config.yaml
model: "encoder-decoder audio transcriber"
dataset: "short read English sentences (LibriTTS-R)"
train_examples: 26041
time_shift_ms: 100
n_mels: 80
hop_length: 160
input: "log_mel"
spec_augment: true
win_length: 400
tokenizer: "word"
vocab_size: 5132
encoder_arch: "quartznet"
encoder_norm: "batchnorm"
encoder_activation: "relu"
encoder_depths: [3, 3, 3]
encoder_kernel_size: 9
encoder_stem: "single"
encoder_widths: [128, 160, 192]
fusion: "cross_attention"
decoder_width: 320
decoder_layers: 10
decoder_norm: "layernorm"
decoder_norm_position: "pre"
decoder_activation: "geglu"
decoder_mlp_ratio: 2.67
decoder_head_dim: 64
decoder_fused_qkv: true
decoder_bias: "none"
decoder_qk_norm: false
decoder_parallel_block: false
decoder_inner_norm: false
decoder_positions: "learned"
decoder_cross_attention_every: 2
decoder_tie_embeddings: true
init: "torch_default"
residual_init: "none"
optimizer: "muon"
muon_scale: "original"
lr: 0.01
momentum: 0.85
nesterov: true
orthogonalizer: "polar_express"
adamw_lr_other_params: 0.0016
grad_clip: 1.0
ema_decay: 0.99
steps: 4000
batch_size: 256
epochs: 39.3
lr_schedule: "cosine"
final_lr_fraction: 0.05
warmup_steps: 120
weight_decay: 0.05
adamw_weight_decay_other_params: 0.01
Rows from block 6 of the text decoder of a small encoder-decoder audio transcriber, named by matrix and row number. Rows with one number belong to one neuron. Each number is 128 + 24 x the weight over its row's rms, rounded and kept within 0 to 255. All counts start at 0. Numbers have three digits each.
After each neuron's rows are labels from the 100 texts, of 14848, where the neuron reaches its largest size: "fires on" is the input token at the peak. Only what is clearly more common there than usual is listed. The data: short read English sentences (LibriTTS-R).
# gate: MLP gate (decoder.blocks.6.mlp.gate.weight, 848x320), inputs 160-239
# fc1: MLP up (decoder.blocks.6.mlp.fc1.weight, 848x320), inputs 160-239
# fc2: MLP down (decoder.blocks.6.mlp.fc2.weight, 320x848, transposed), outputs 160-239

gate.433:161113091133083170132128178163168106081152105110139130152142093139115155079124143121093073065094124132148122169156121153119107134096146147164100153103109131136110133114100110172139118108127110120139142095086142149106138154139149149122137108
fc1.433:122095132125110086106111114100072145117145107146120120115114133162118153106091137147125118129108161153113079121167139099097092111079119120113135102132117131148131131122096151148107151104137104106060132156130147144146129137122163109139117178
fc2.433:154116128156146123109145137132103076129119140125118079136123096153112150135126109091187109139093122123135094122111104124138099158159109162177077130163155134156145165098137143140125109123151160140140128069122109129091136144127157122164105091
fires on: "get"

gate.227:134141157143140111120161173104132160131099153118103144172130137118173136131131079102132111135150126152144159138154136100172128125092119159121163148142135086098139136127114119117147088133094147104130105128166111142145112172101080152097106164
fc1.227:113137124156191129122112087124109140142131073121196139113135142126110120138144148075139146144108126119113131163139149161065124177121133105163126106114109107117118137162091126127166136123152154100071134071095191089160142110119139100127158082
fc2.227:148105144107114127107157149132101126112137100158061137114129135135115137125134139158105124143132119135092077133108129133094108112130149077133111138153113131102157134137128134124107132129125093101139148116116144086145140118076132130146113142
fires on: "and"; "come"

gate.63:126087120120126094114150104125119125078114136132143111086143099139121148129125096114153097145116124113115115128153126158123132147182102121119125088112138147123136105139108102143153140131088087148144156124145123133146085131093109142173142131
fc1.63:102125141146137127082112112133138153129131155117110127138180132115165125167071137062133112156139103124160128140113138126128126113103130131134112140145100131126129116121086144125121137093131132167115132129123135125096151152145143144180116144
fc2.63:138118132128086100105094132126090135112099126138125115131154110133139139106128068121170161130175099126108165125112135131139136148160128157137137143102115114126142130148144093157143136163165171149105103158166116151140097142106118129105097144
fires on: "i"

gate.518:121149124112135132112145085134131185156176110144127143166125125140109117117119135159126121113123105164125100127141135164078149112133119159166177102095159107129114100053130154134104115118137113111150116148142138165110146104124101140121116136
fc1.518:127144107093126119170116123145142182160184124142169113119129132101128135127115098152149103120105117149104121140123125130089148136081117136161126122117114074141112126127132064112132147149125135144127091157119129169083121168125135156125114121
fc2.518:099108142156117116132139121150081077137115138123130146139116156097110123133144144116109102105105121125129146133110133108179153170101118139145107119100081152152146130110115088142121122125118110144148122095070143099129148093175088155093121123
fires on: "it"; "not"; "'"

gate.516:059117102138143128070178125088119140123138099114199191110100165132130158130097119136112102111204149159120178148137142135153122107132112169117151137123108107153103179133139103170107156106097123115090108119117133128129139150121127107133155145
fc1.516:088095109128099180103105120109157110137104108093166113154081150137106156117099142160122106148145144115106112134146140120114126128133150090143151098141167136149119110136122078142104160107133093131150130154091140113144148160119135092106131128
fc2.516:127129110123088159120090120164095102124117151154155173113134159098163139125105099102162166095136104151156111131123129154132131118088101171167134110089119132112155137121147180102100127140115106156133136108093082126143110101129108119145182099
fires on: "<end>"

gate.713:132130144127166149106171146123094186133151095122137144127095115150165148142085090131117113114145130159150117180080136109117107119099156120160161123166112143154191086121076101127124172073159109114132126151177106128133120086101090152115109110
fc1.713:109153181142171155151053103111175107119143087123149124143140120120151083155130117091131117133102132120124132127173116129123150153103163116169140152127092158113114143149146093201145114122098103109115146144091148129122087130096152156162143131
fc2.713:119133095137185156102104130110130160165151159182143136111160130152149142141136118128111135100112058122140128091102117137111150139139163124148122146127138146104148152124137109090073115116086142152122121156100102160106141127146148118180111136
fires on: "you"; "and"

gate.750:148141185130135156125125139164113163116142125143139143067154123088107123112103145125090120142150145093104097098071153081124130097130143168087152096138127140151114121128133084132137112148128108104175094111112138149102115136136124121087155100
fc1.750:098160095125127126135116117112117120135094116099173051153172168170107136144140144128114108136151115140129162167136137109119076137135132161142116135174160162130114138118155121097112112175097123090139143130115098083133134178124147129121135116
fc2.750:104155141123173098112172144139141095124106117115132131139122136118164130124106119145078092105139165096120123122139156107104122147135112073145105126128133121089137158141090135097112150156140153140130114146107115140121150130170182127096118118
fires on: "said"

gate.739:156134122151126124122120149155092113145104117120151096130096113127134168135120125117123130159134125136138155091102110134135120138134149114141148125136140125110119117164071124106109130100084143131119101148121099104112137076159124133128109126
fc1.739:139137098122121105099155126119174088157116139119175114092143135135154152112126113114132116121141111132105142122147139138154094124088105111131122126123134147126159171088110127136103129101098134105141123146102126115151111133136108076125089136
fc2.739:092109096081097085124148096111101144136112125142115095168095146107103091125110166153157143115161127097114169107105163122115140130105123108127135149163137120109141158112160126145158100129133129119168126096116126145139080111101163100115149120
fires on: "come"; "go"

gate.255:094172133131087121164110128148086141122064146121112132161099103171095157152114113096174115144086116086102129126128126092146140117151116140122145109098150114175124077128143125078092134085112149095121114093125115127106093109139134161132145169
fc1.255:116139099139133094130118137148142116137101160165119077153123145118134103127080087120123093128134180134090142138134165181145152105128145164111139089123063148174130112167133137158126155146115110140123111108103105144103103120158163101137134095
fc2.255:140114154078088115149168123092133136121122066150090119113108123148161131158140111107132183121073115089096136069165106147122167137092108166166115096188121164165149140100125094153112124149117093123154110111148142152121117141136141165131105145
fires on: "you"

gate.295:140157096115126093150143087131148127126136146176122123110133096151109151129127123149162166108178111111126106147171118123133126132127110134102149115130141119139109133125086115102075130111111109151139146091124099108112149143144109129080135128
fc1.295:111121083138117131117155098126171116109082131166128140129109140152177138110135094160104181145070183096105100116120145132091159126084154098122140137122137128142103111107134119123113085090117109110149129124101117137142114127140158168120106154
fc2.295:162142099127093114085121147160133133148149160112164124112097100160100089086104170106150134109128087114123139112105140123111173134111133143148104107138125094132132141160137128147094105145154095162164109127137151142117149143097058108139156095
fires on: "<end>"; "his"

gate.463:104143160170124091132103150140175095135136167152114164105132134137093153138158136141103156080129106156123087142055127117129097095120107092157123131153124141126126116139160169132161127124103175142115117108119110098213130152131154131108113167
fc1.463:131151157140130108150143138143146134152123125088146090156139166148137129143059103125127138101137080137146120119138107113128100115124115116128108142141159129090152143120116148145095133139095173112124110148127141143109160159166109165115096142
fc2.463:120153104100117118132136154103105144153146163159101123167083160120147154132179105083142087129116096088118167096132103133146115162135124114124148140143141145137140143132101129071122145123118152114121146163145115152169136104165154123176122140
fires on: "i"; "the"; "you"

gate.766:126131136152147116133092112120137144094077095140141173137132114128114115089124155126122149159134085099117145161170138112125139047145138125148134167130102130123129135120144088131135123135088119182180093118112105121142101117128086126114085153
fc1.766:110093111129100105119121131138132123146152124118127148138120135150125118128184105104156139108148127121185121168153150116137138085083177161099157102100097129158103182112095153115141138184152119122141144109104136091106123112116162151121119105
fc2.766:180147118155121140091146123093173154171154121132151147077111132130124100166131118136133096125150130163140134069172118116127125156193128093124135157108131110166136177154107141118140097094090110133112094147150164135120102111137083159129128152
fires on: "said"; "'"; "i"

gate.682:122089122121079121132117126131143079142123120138137144098110117093161129109133095094139132097172158163148201132119179180139169118114163133124147134126130128143142130137142158164153138149103129099095133103166221134148145168137142103166114102
fc1.682:117096077105137076147122121132086126130076098148174124127109144156116139089151149128145136100132102114112199149144169125178132136126159099140099112118118125132142111121112162116108151155124100120115112126116116103155143157149161128124150121
fc2.682:149125135153124155130143097123130129136136156135119121086128159106130156121105108184163160094071099147096096149137118142126130128130132138172132154137131146123128146160151142177184157128080163128170149107097120153164133097111103103155136106
fires on: "<end>"; "now"

gate.556:097124117117157130159127166111156126161142121146139139089112153133158153107148119095159127111134155079120076129132092145092142119155125144145132151133150151088155085170120114109094115127192123107137143147123075154132136161137088109102134106
fc1.556:105080184114157096129086125141129152124109129135132139112147122102148137125148147129094145146113108117078128205123129128170174138049116149078125162140152142097144120119079106142123104159164114124117138117128109107144129102136116090143128148
fc2.556:044131124173140142080164132135102132105114132078126141090140125087147121120145125132131120141067125115131144133105148124137168133125127098099126144128111123084123154110122108137138125148107137156130131115143176141138134130158148144129141122
fires on: "it"; "you"

gate.410:127112113124144095149122148131204136138155131118089108112108101112103163098149155106129141095124158087152094129098127103141156130141138106139186151143087102151164082095119116092132109155130106141153144131099141138105136149108110127140127143
fc1.410:108123088142150089165167109114177125120109120126103170131124116113086125122116119128123168094170123154148114154114172120165137146136116115089136159123095159136096119141153116119106126099130154123194103156119145129109096135113168135107142132
fc2.410:154126122159125129095080144088139107139093163118149138161133110168115135109187082092142127163113094162135113140113128146127131132162109130119132149108114118077129174158157124103133109114134098110097110138119111104106104138135129111137069132
fires on: "it"

gate.523:138147137097119112179090136149114089084118130118116084171120108112103159129158109121132188128089159109136152151126171145114139120120155114147134101142180108140154138100114133126152126119128102084147088151110131127103117139116091100117150124
fc1.523:134091114181140136104150152136160130130132136166072115142157097149126128140137131126160113108099108179117136118108087166199132123102193089109126110151133155105085099094157120149141132160132105111150096160147123116140168115116114114109138139
fc2.523:129105109117154149144095133116101134111149137112104134118136158102124193110127110158099126162122161116114191150135136119122144172112117131117122085145158101130126149136185121119117095100104124116110123148077131170129107163116142141145138149
fires on: "it"

gate.167:095099147119153191159160147087094123115149166178125140125137111158143170125148149175130132119120090115127101178104142123111069126136118130120115136113164110138117128121165101141122138102138127134131118137151111161112133125139111141153124122
fc1.167:151119143078167147123133114159129116136144150151126111144089085155053151139123196155131148101108045143117093150104124165160104116164082131151120128159163163152120111169132114140139133164130121092091145157106160153116130106110107137093129109
fc2.167:151120130134144088214120137135128126150075128142092096136112125168109131134121148087104132121162137149120104145101112110155139111090149129158083099121124088123129071103109124152121146100111129101105163141133142137126121099145170082084124148
fires on: "why"; "is"

gate.421:133129145134124148104145160134109102132105170112133127148092122181122099168124130138137173097096133113109108162142092144110102116140098130098156129143163106159122109117118105124161155164134135148123134146101116129140137107176100112156125148
fc1.421:079109168133090113128159111136103136152123157144138122131150144074103111140130168146146159129111108162124066107134105106082071136131122086131169126153145174142120163114121116137107134189103134138184127159164148140124150131126131116129139110
fc2.421:109127147099081103128128144112160110139140087109143147080156113159139110138120182097121121136128103156127098099126152119119139104159121111117134145119108110113113156129136141093142122159096133139108132131130163142084158175133118119100107129
fires on: "it"

gate.411:150122094120113126132152142158139103118153107137145146107147107159120100134105100063133137204142131131128157132108047117144126096130132115123124187114148125155120119118080131154100151154129085114139128107143092095103105123111107199115154143
fc1.411:118107098106138133145139119099135137127161100172073112129157113139116124109161181122149116069155155167072126130127130138112139098125155115171160131116140160153095171167173100169125158101145093138113098118161126160104137148124131157133113173
fc2.411:118168094136124122116164098131146075147145123136123130112123113115143112147157163109129083146168106152094125107098190167130144114133092117145157163120134126123106135112118133098147132144153114156094126148143139125162120130183102118103133153
fires on: "was"

gate.631:133081141165154121137137128152143137115083157139142134138135120135123084092124125127139140134154112074128077159151130172209102123098108122133127129122093142164118127117111123130159139124122128106163121117150135127161165134174150159107088108
fc1.631:125116096163162115163155100160151131154098143138162151140138137090111126167072123121107158141146147127156068105130105134122130127153120098102136133142126117127190118133125138124119128153128116119161105142141144128131153125148085136158144120
fc2.631:171172163110099152109152114149153136167104106169133129161097150145143126139176118145133123092074134143191162134121132126117126129137124146132134129134105159095177115111093109108114142154100068132118142136106106140126157114120156085116138139
fires on: "and"

gate.170:137130129099091092139137112142097129109196137081102110149164122185095139154151120140128055178146100113127093112106162202099138121119114133115140122122145086141137139125143130072131131111097184132133143131105123095152106064142120158160100118
fc1.170:162114128184129148121105179118115116125138160131115184108151094135148148195113131104118129137118112101130077128111173163132130135102084198153113119137161135099121124122091157123112105134113142154126105090129144088125147134131138118094104145
fc2.170:136172116121157152116113125127136133144119111143112166123136127130092122159082114113098153158151129125094146158080107130103121117054130111141134124087141153124130069111154122182107118101123150135129148139170111117122138146123110139101143114
fires on: "what"; "that"

gate.475:150151138047139132126125117164139119131107146129112144133124091149114091086126146134143137129155116147111116091088136109111141111119170084161132104139153150142088161152109122143152132075149163164146127138086130124147113097129126116123147114
fc1.475:148148103126112133185132132064180155106117089176146117125127071174159163104102153115119120116137086117097152080124112145135134177137093137163135144115087141106098134145159111123142108159143161139102074138139116085162133077169126145109103133
fc2.475:128141147146124126105122115121149127120157098103122136066120125165078108143099141118119150190117123159113159096123108109104172151105142138154164127153131136107124097114131091142108109111138129115146126115188152110119153106109163129172135150
fires on: "what"

gate.261:130130108117151131176139128117142147127082127131136079093119126158167116155156133137149141070107104119156108094106163145140151155100095125143124132155148135096113161134109119126093135127075144179146110140110083104156114106148080125104128120
fc1.261:156147115137137134157153135146115164192116157090108118116131108128118115121113131135090120161130132161110080142125098175144143132135102106093168134091141158149145148117105133101145160139118081123145126155129141108159095135144153153111150137
fc2.261:121158113155142104168096143139114087140152128126120142134129165084097120132120123125154116158086091117092135125124112150125135127082095106112124100129106138118105171140136132123132171147087142163120128135123105117119085110092132141122104142
fires on: "<end>"

gate.432:138120099162167110115152147118103138108099090121107086139146127083126134142137164110129113091139152112161140126104112124139115089148185138187113128082101183120113163170155158171125124118116137138095146112147127149146142131101103116114167109
fc1.432:128142113116140124116108104131129136150168117101151127140075129143106143126159130130140121136128115129110122136120115121142135115155115141114164100139130104053091148140177170162070124123086160130134144150136132145112125157095126113111123079
fc2.432:122131164137138176105088116120131145099120137131080174119094125119099097143138109110150090152148163151130118149154121136126141142104108099133166194104119138142150134153099127151134117143148164154135090116111134103116139120143130104136125142
fires on: "come"

gate.645:156131109103123112167119119117138145117123140142122106121120136151102128078093122137115145123105124125160142119099097088126148142165125154097122112140140114147172131137123156143168140164106138137112158147158162148114157150106118104126092118
fc1.645:192105125115123164119071128138101151100129133106096089144111136099114139100096151150099125088113092120124145151104128106087112111160093114121171106142134067124112142121139190119116131125128139105120162095125145110152127107081058143138149117
fc2.645:184141103131114147148127140125157152112156172124134114182094104147128119124129126153090120140195144134152124153147150128151102102094083165135095131109122113137116111114144136098112105126120107141153120163163128129077179138097137131158128122
fires on: "you"; "the"

gate.454:122109115143136109148114125148108136122119131126161125114123097121134165172133157121125108125133112150134078117106145132117108151146138145135105099113129104140094122172103119168176138138152138105125101153120159097123113121115122159124134144
fc1.454:093105194127137110081092114171144105129108116103125124071136122130120106108105135107169130121139115153151183124129148135114132123087160150103112140144099158108129126077128094100173147125094138140126161144103105173166101182127143106109165085
fc2.454:126105114149145096125061120132111159123149128172133097141117103129108092131105153173120123138131113175170091097151137149114105132089152163111151135148084124118133114103111120105131151115112161119081127103125152125114092120118111084100126112
fires on: "come"

gate.528:122130127140146114134136103121145130110109141142138121130083130126127102122175122151107144089135108118102143109123127108122159154120119125139145138175133115109162146140098117148145125094110115128115154178112114177158119120124183174128098079
fc1.528:097163096120098130112071140117111113165154135149125160150151096090108144105112151155154141135107142098111118107111126117114142111123119129072142121138114091176074157122117151135110116146114135131166084125137103119163153160148136134116133108
fc2.528:178167108108084161153122158124094145134090143113100150170165135124095141157133104117103147159120144128132163163127112164147143167167139108112112123164084113107126155152082148169113133131156104128139111127078117142097135147185116114116141109
fires on: "was"; "is"; "that's"

gate.542:123152158104109097075143095141126121169114140125144150165175137123122155167144120123125137150159162127179111151128115117143114165113127097107145152120134163104140117169174119121126114091083111120140149148143150138153159117138126152150124107
fc1.542:100119133141142160154127104147135102134120127147123112173110119124108114149169149143108138131152178140134142135121119120092127127144134165125159161110073111134120161088100114127145113117164108090135131127107139147130124132136116102169133083
fc2.542:110129151118145146139142089136144125110125096074104146122123089119127181120149129125116126100135127135099124139118179154125165118156160089121157138132136140167130120135159126180155136101139162092128143104122124121115148110126148106163119129
fires on: "what"

gate.354:134103124097125092152148090085118096107163144118164150100162117086115160093181110141151147141031155100102096107107162151158098111180123112112113116112107145139081163111091164137129120131129116147123157083118076140171062098117145139084134105
fc1.354:090137089128148129098120109082158176048122112125132137106128157104125107155094113130136139194120129120142119148136095143174133177131084147134154121123151180165103141117119116117144103125135088111150155133121136129110145144096129125086119122
fc2.354:131083167125114146139155084126125133167121130135134146133111168123137138153150133138091120140110111149163104118123137101119181140083107158138123140134084124137145149171066108130097136155132163094095119064146105136090129140159129155126090129
fires on: "you"; "be"

gate.347:170105136153123124148137141153162104104149170138109141109122147117104133162105171109107153166124130148143123167159115163128106141098160147132126142149105133145111097104141141114125150113090180083133167126164118143127109132133106157101110133
fc1.347:177135171134143165115102125147113092114131181105142133135133102111105109151096107159157161122112156131144200069159116125104134100147147145139136141070131123136141092152106074100095133172133128150150153125122104143117121142151106094131156120
fc2.347:108126119149171135134084118154121169086127159121127192117177115130113118118129099148127133126129163070084126150116135112141109122106136133096117150130158166120106134125119085135133133100160103114127161151146137123134070152126139168131115093
fires on: "said"

gate.497:123087156138091112148081123117096135115123097156108126165140152120160124107131153087141128118101126116115131192172111160162151154132106127090131114126121158113110116113136132178138154117115124141117142143121087174145108134167130106125154148
fc1.497:107160130130146163171133109100161104133155132095160128077144090090135101129115142150122104126097088087089116140126132096133149114123081144114147135158106164108116160091140131188128102106112142115142089126126134151121092164132113152110135152
fc2.497:161098148115115148132152113135096126099161110109101075152161161111132106079185130114176143140100105151152154106124157110129145154123143140081136151155130129083120109114131135103119111167124173077105157121107138166147060103112110112111106155
fires on: "i"; "her"

gate.363:115167115101152096129138138092110159124128123123139142100159085094134073122158152121128126140141126103153122154100150119186143124133130124115142168130123120140149130111164113168126111145134135143113144119148130113157119121121149117124147106
fc1.363:103119096108142070135132132123125104137111095132146118116094116092130076162141147109133110057124086160159115149104107133112114132114122109101157131106144129099153126178190153135117124092160122135124094142145125153132150146151186069138149112
fc2.363:107134117098109095172125149171130103164142151124199154143140159134158167097116167089116171129141141155138163114143181119121143142116101105144126089125153165123142148087116152095143108136127106119108121084137145108130114145146128151103124113
fires on: "i"; "we"; "he"

gate.137:117135116130108158109107153143087108103118115117090139168163156107153152117148102116142110177122129089150106104138100121118130100189143099127176109085133093112155132114149142141102150137062123115142101127151093145169127141152104132160138127
fc1.137:089143150141163140150073139135106137081047091146136124121153131102157161124130093143144126155133135118110098145104104126109097077135109108136086093082144124097150125141142135142122133098118113122074140186105101133141125131119145141149096102
fc2.137:097114085116152106115140103137137123130144125104094165161120132150163091129132076112119158151149133135123076129148145091133146107098128110151108115102118126111101143130104131127143142112085106139126117140155159126078130108136157147145072106
fires on: "<end>"; "it"; "what"

gate.317:105128098122121141153090143110109166155163116136123126146075133131145106112115141080117117122157080127135157150078121076128090139125135085112151152127160134110140116108080146123168130102176143161115115155125135118135130116171137119116099155
fc1.317:094115153148144115117149122122133168148152154094081104106119081174137164094139145128117131124131122121136123124147106082052114125110163116147098167182164165141091100134161125132080124121144160130061115121134132098104141152113077167136118147
fc2.317:135126091145156151125125098115137109132137100110159111118088101113142164127125139164091130110150161146153102120133125114120134107136153097138130084161107126118147096101123111146148135152113148106112147104110101082177165121136133158125175150
fires on: "what"

gate.26:130148132160125103166121133188141146137111158145151151136161146177127156116118142100144152116126124140133141114138147163134148121126120133126155128155123085095107098158124125135100099130116127090114103103112112122175133100113158128086153130
fc1.26:143137112167104154137142145113142133113095128159140127111168116093136108106117140128126144087126105112110128124137164121111177112112141135141100114110103138139138121110082144105131142135099190123147103117150174128149147070199129154140135156
fc2.26:102127117120152087146133154146124124136094148094134094121145140170084116131113129142142156168105110129106075130117132120133120116118176122167132103132109145131130137136120091156090133113052074082136090110123090125114117119109142141096143146
fires on: "said"; "the"

gate.408:147134145153148103158166108155162097114143082108141167115122123128113131088136144131157092159110135089154114132148137113087137126093108163158117128058148091139123134167152092164135126100104086138120116127175151118112104122111134070134113170
fc1.408:149131110146087105154136169093123116117089112117158113106189132114139147096138122169102160129167184114091154116108107090106132163111136076142119100118132139130104107127125113131064139130137136130126121094108141174110115136166123130138150140
fc2.408:097124116096082157148144115145158092119132112090117157101153144162086120150176130100107135092136111141097122115147131120128138085124143151137110103104164124126119138093131129131144121106120104143101138126161107112094092156104180133116171150
fires on: "said"

gate.572:061115143124165197118127155111139096152141147101148152109141138115158152105117118099123161146107147146141150097117164135124102156176113159126128138113140113157083140127115100141132131107128153138129174111139097136102131166105094102126128096
fc1.572:121110156144112140165116124092125137129142162179145135132097141130111120121152101135153114162113163129104152118150095159121140123119103130106158143136114217133109155122133162122159140141092099128118132134137119157121120148106144159092125109
fc2.572:141114138097114128137114095099122135149135110156110139136122110135117154103098071135128113129153145143151120094132143143114100156104128126150118118130136141082099114146127128135146112140129101147122141101143131112151130113127147151145104127
fires on: "said"

gate.479:151124138134122172112155168120118109123130144156163141104121103117133111122163149101131142081109095104160114121143119111138128147117137102099113137161129138146153165135119162113165158146114152120122106157152120091151112150102109121148150172
fc1.479:137150105118189151126098138113150120131091100127125137143101125098111124085076117128144109146119131156107105123135127104155127136144131092111133120132138147142069115104138119142099138136095145180121131147117116188110128150105115122138088097
fc2.479:101142137099080091116102128149164133175148149106154118108145147173150107172127096160155085133127152141136102101125171069134118114114115140097122139101101125152104159131129140144047105192120141087136149114134118150124107132137111123105124095
fires on: "was"; "he"

gate.331:098069102093150109137113130116139064156132156134113095103083154158090126081143136136125147163136159172121141126121182111140083131130126137121136145106152121144125141107152114122117154189141139154132113120160163107131114147124107104101153128
fc1.331:159116097108151155142108158144106122139136160130130144106147149124143169106134169116137107160172143148128096113102109140145149157130108157127103162167113144138123161106108096135095112133169099124117124138127173144117137146133108153097134112
fc2.331:112097114097125131148180127124098134151102180109110144134135122175110162155149184133100138153198086137097139119103095102122146107108126134112130133087170137117109129089107126127142103099127113147138160147141132114132129132086131127106095114
fires on: "said"

gate.237:101053146107152134159132104159098107163106095165104166121114159135130107104126131132129097114120144105106115132114131142106139112164130101126130131092131123136112110086143141137126107092114126135160113112129150146103137130107134140152174180
fc1.237:055091103110146084068127147139096137143107111141114114170103141080125164109099114140138090122132175158125134148123131175108122111121162081112101128095179128173115131136141110140117131146199118150172112125105131145153147109155089081122130142
fc2.237:089130112148120108120124141143114110170131129153063125128142147094109155103147128100150107121127107117139106143123168121169130124128125121170127167143109135107124123113104119117151149123140106118134164155095089159139118148101155094094150133
fires on: "what"

gate.244:148157156134111103135112152140105157071145112130107113094109118152173147149097117111084087123074129146151102094134168136136163135114109145174111120148110132118149126138139124105158129157119109113146108145126125142122149088127123122089159119
fc1.244:165086105112140127159139120117105138131120140124092153110102090133167159085120113125126132092091115136160100126118111137193118130147115145125114163123133143159143134162124138181104106134103118114151140117100113149135069143098091119140142099
fc2.244:128092142129109159099139091188087099094096163140139101165156088092148086084150134099128148148152135079170121145111149142122174129138123076062123098099136101133140151156105096110123141100135161143102156142085157136125126104114110153146090072
fires on: "what"; "as"

gate.185:131105117087127126145083152161101132159115111100124089110117132115144126147084121127109164107093118168140084112152155098096141114158091107114085156116081137127157117156136123145095120121103131139165160130107117155126133144130135050116131146
fc1.185:130084173111147124132192105128164096106130175122153113114124104110146124132126135099197153131131171108084090141109151135131134109104123113111146134102136175154139131108134147084115166121136143162128144120146136131117105167131143092149111126
fc2.185:152153119184132149095085128124092121120168108101145165108114118170112136139138166084167145146114080130136083161158106101097125129157151113101122136166137099169165173191145158152146152186148165132140140082086099103108109108185136137153136135
fires on: "<end>"

gate.688:104119106151123137137158154116113140116097135119107148113118138114115105124109122090166127114080150116100153103090138162112115141132142170127080142111163139125127109073140139131166122146135156133102115118126143166117162107109112106131129149
fc1.688:098183129120129135152113169148121105169138144174110104107085117120136162107113117142095109142092099106133129122137131121106115168095154137144132149140156150117129103127113159151135121118146127115125101133138114122100154095124119119111138137
fc2.688:151178099069138107115143094162123155104166119111132133107164168136179131113072087114130135142167125115148194135093147130156156112123173119154103138091135130112178103119129102119113129121129104102137121082144122132146168136146116099156101139
fires on: "it"

gate.725:123100136119132130117078126120138125102136130166123101106141095103111105159145141127123136121125135149153087159123158118136142151121140165128142136088109142101113095140077133110116196153090100142127133123114111128140128157130147152129121130
fc1.725:128146167124114108113152147077111135144138142135071129118104098125118162149123167137128125145102106113111127133104152151121131137108150138139130088181140119087095085117177157116168165133093157126134163149136102089125154150086105174162112086
fc2.725:110141142156126154133131123121133112151151142094102122103099142143071099136143141119128143109158097189133110080144121113103136144152114107139132157139122127078133143128131162119134149141131063131107156118108139154114120142094190123101118129
fires on: "<end>"

gate.293:120083122138156153121106105156088128153163182107140125134152163107108118108134157172144114152135108110175124148106124125190120117121130096122101125131114119113148131108141087158164127157115111153096120140124111115170096120127150154128117150
fc1.293:144133161148111118145103103136088112136103161154135134082107179160172155132147094147107170137140144149083123139127160159095123109152127120098117139116130115152140140178139124149159092102127151166153141078129165143121090142101092120109075161
fc2.293:128129115169141144137115128166112148127109080161074126112125134115077141129067120182130101118139149088055154181138162131104142079123141125160095153110159120108184115150086130143134131082132133120121166151148141135120117152162121160119137154
fires on: "it"; "think"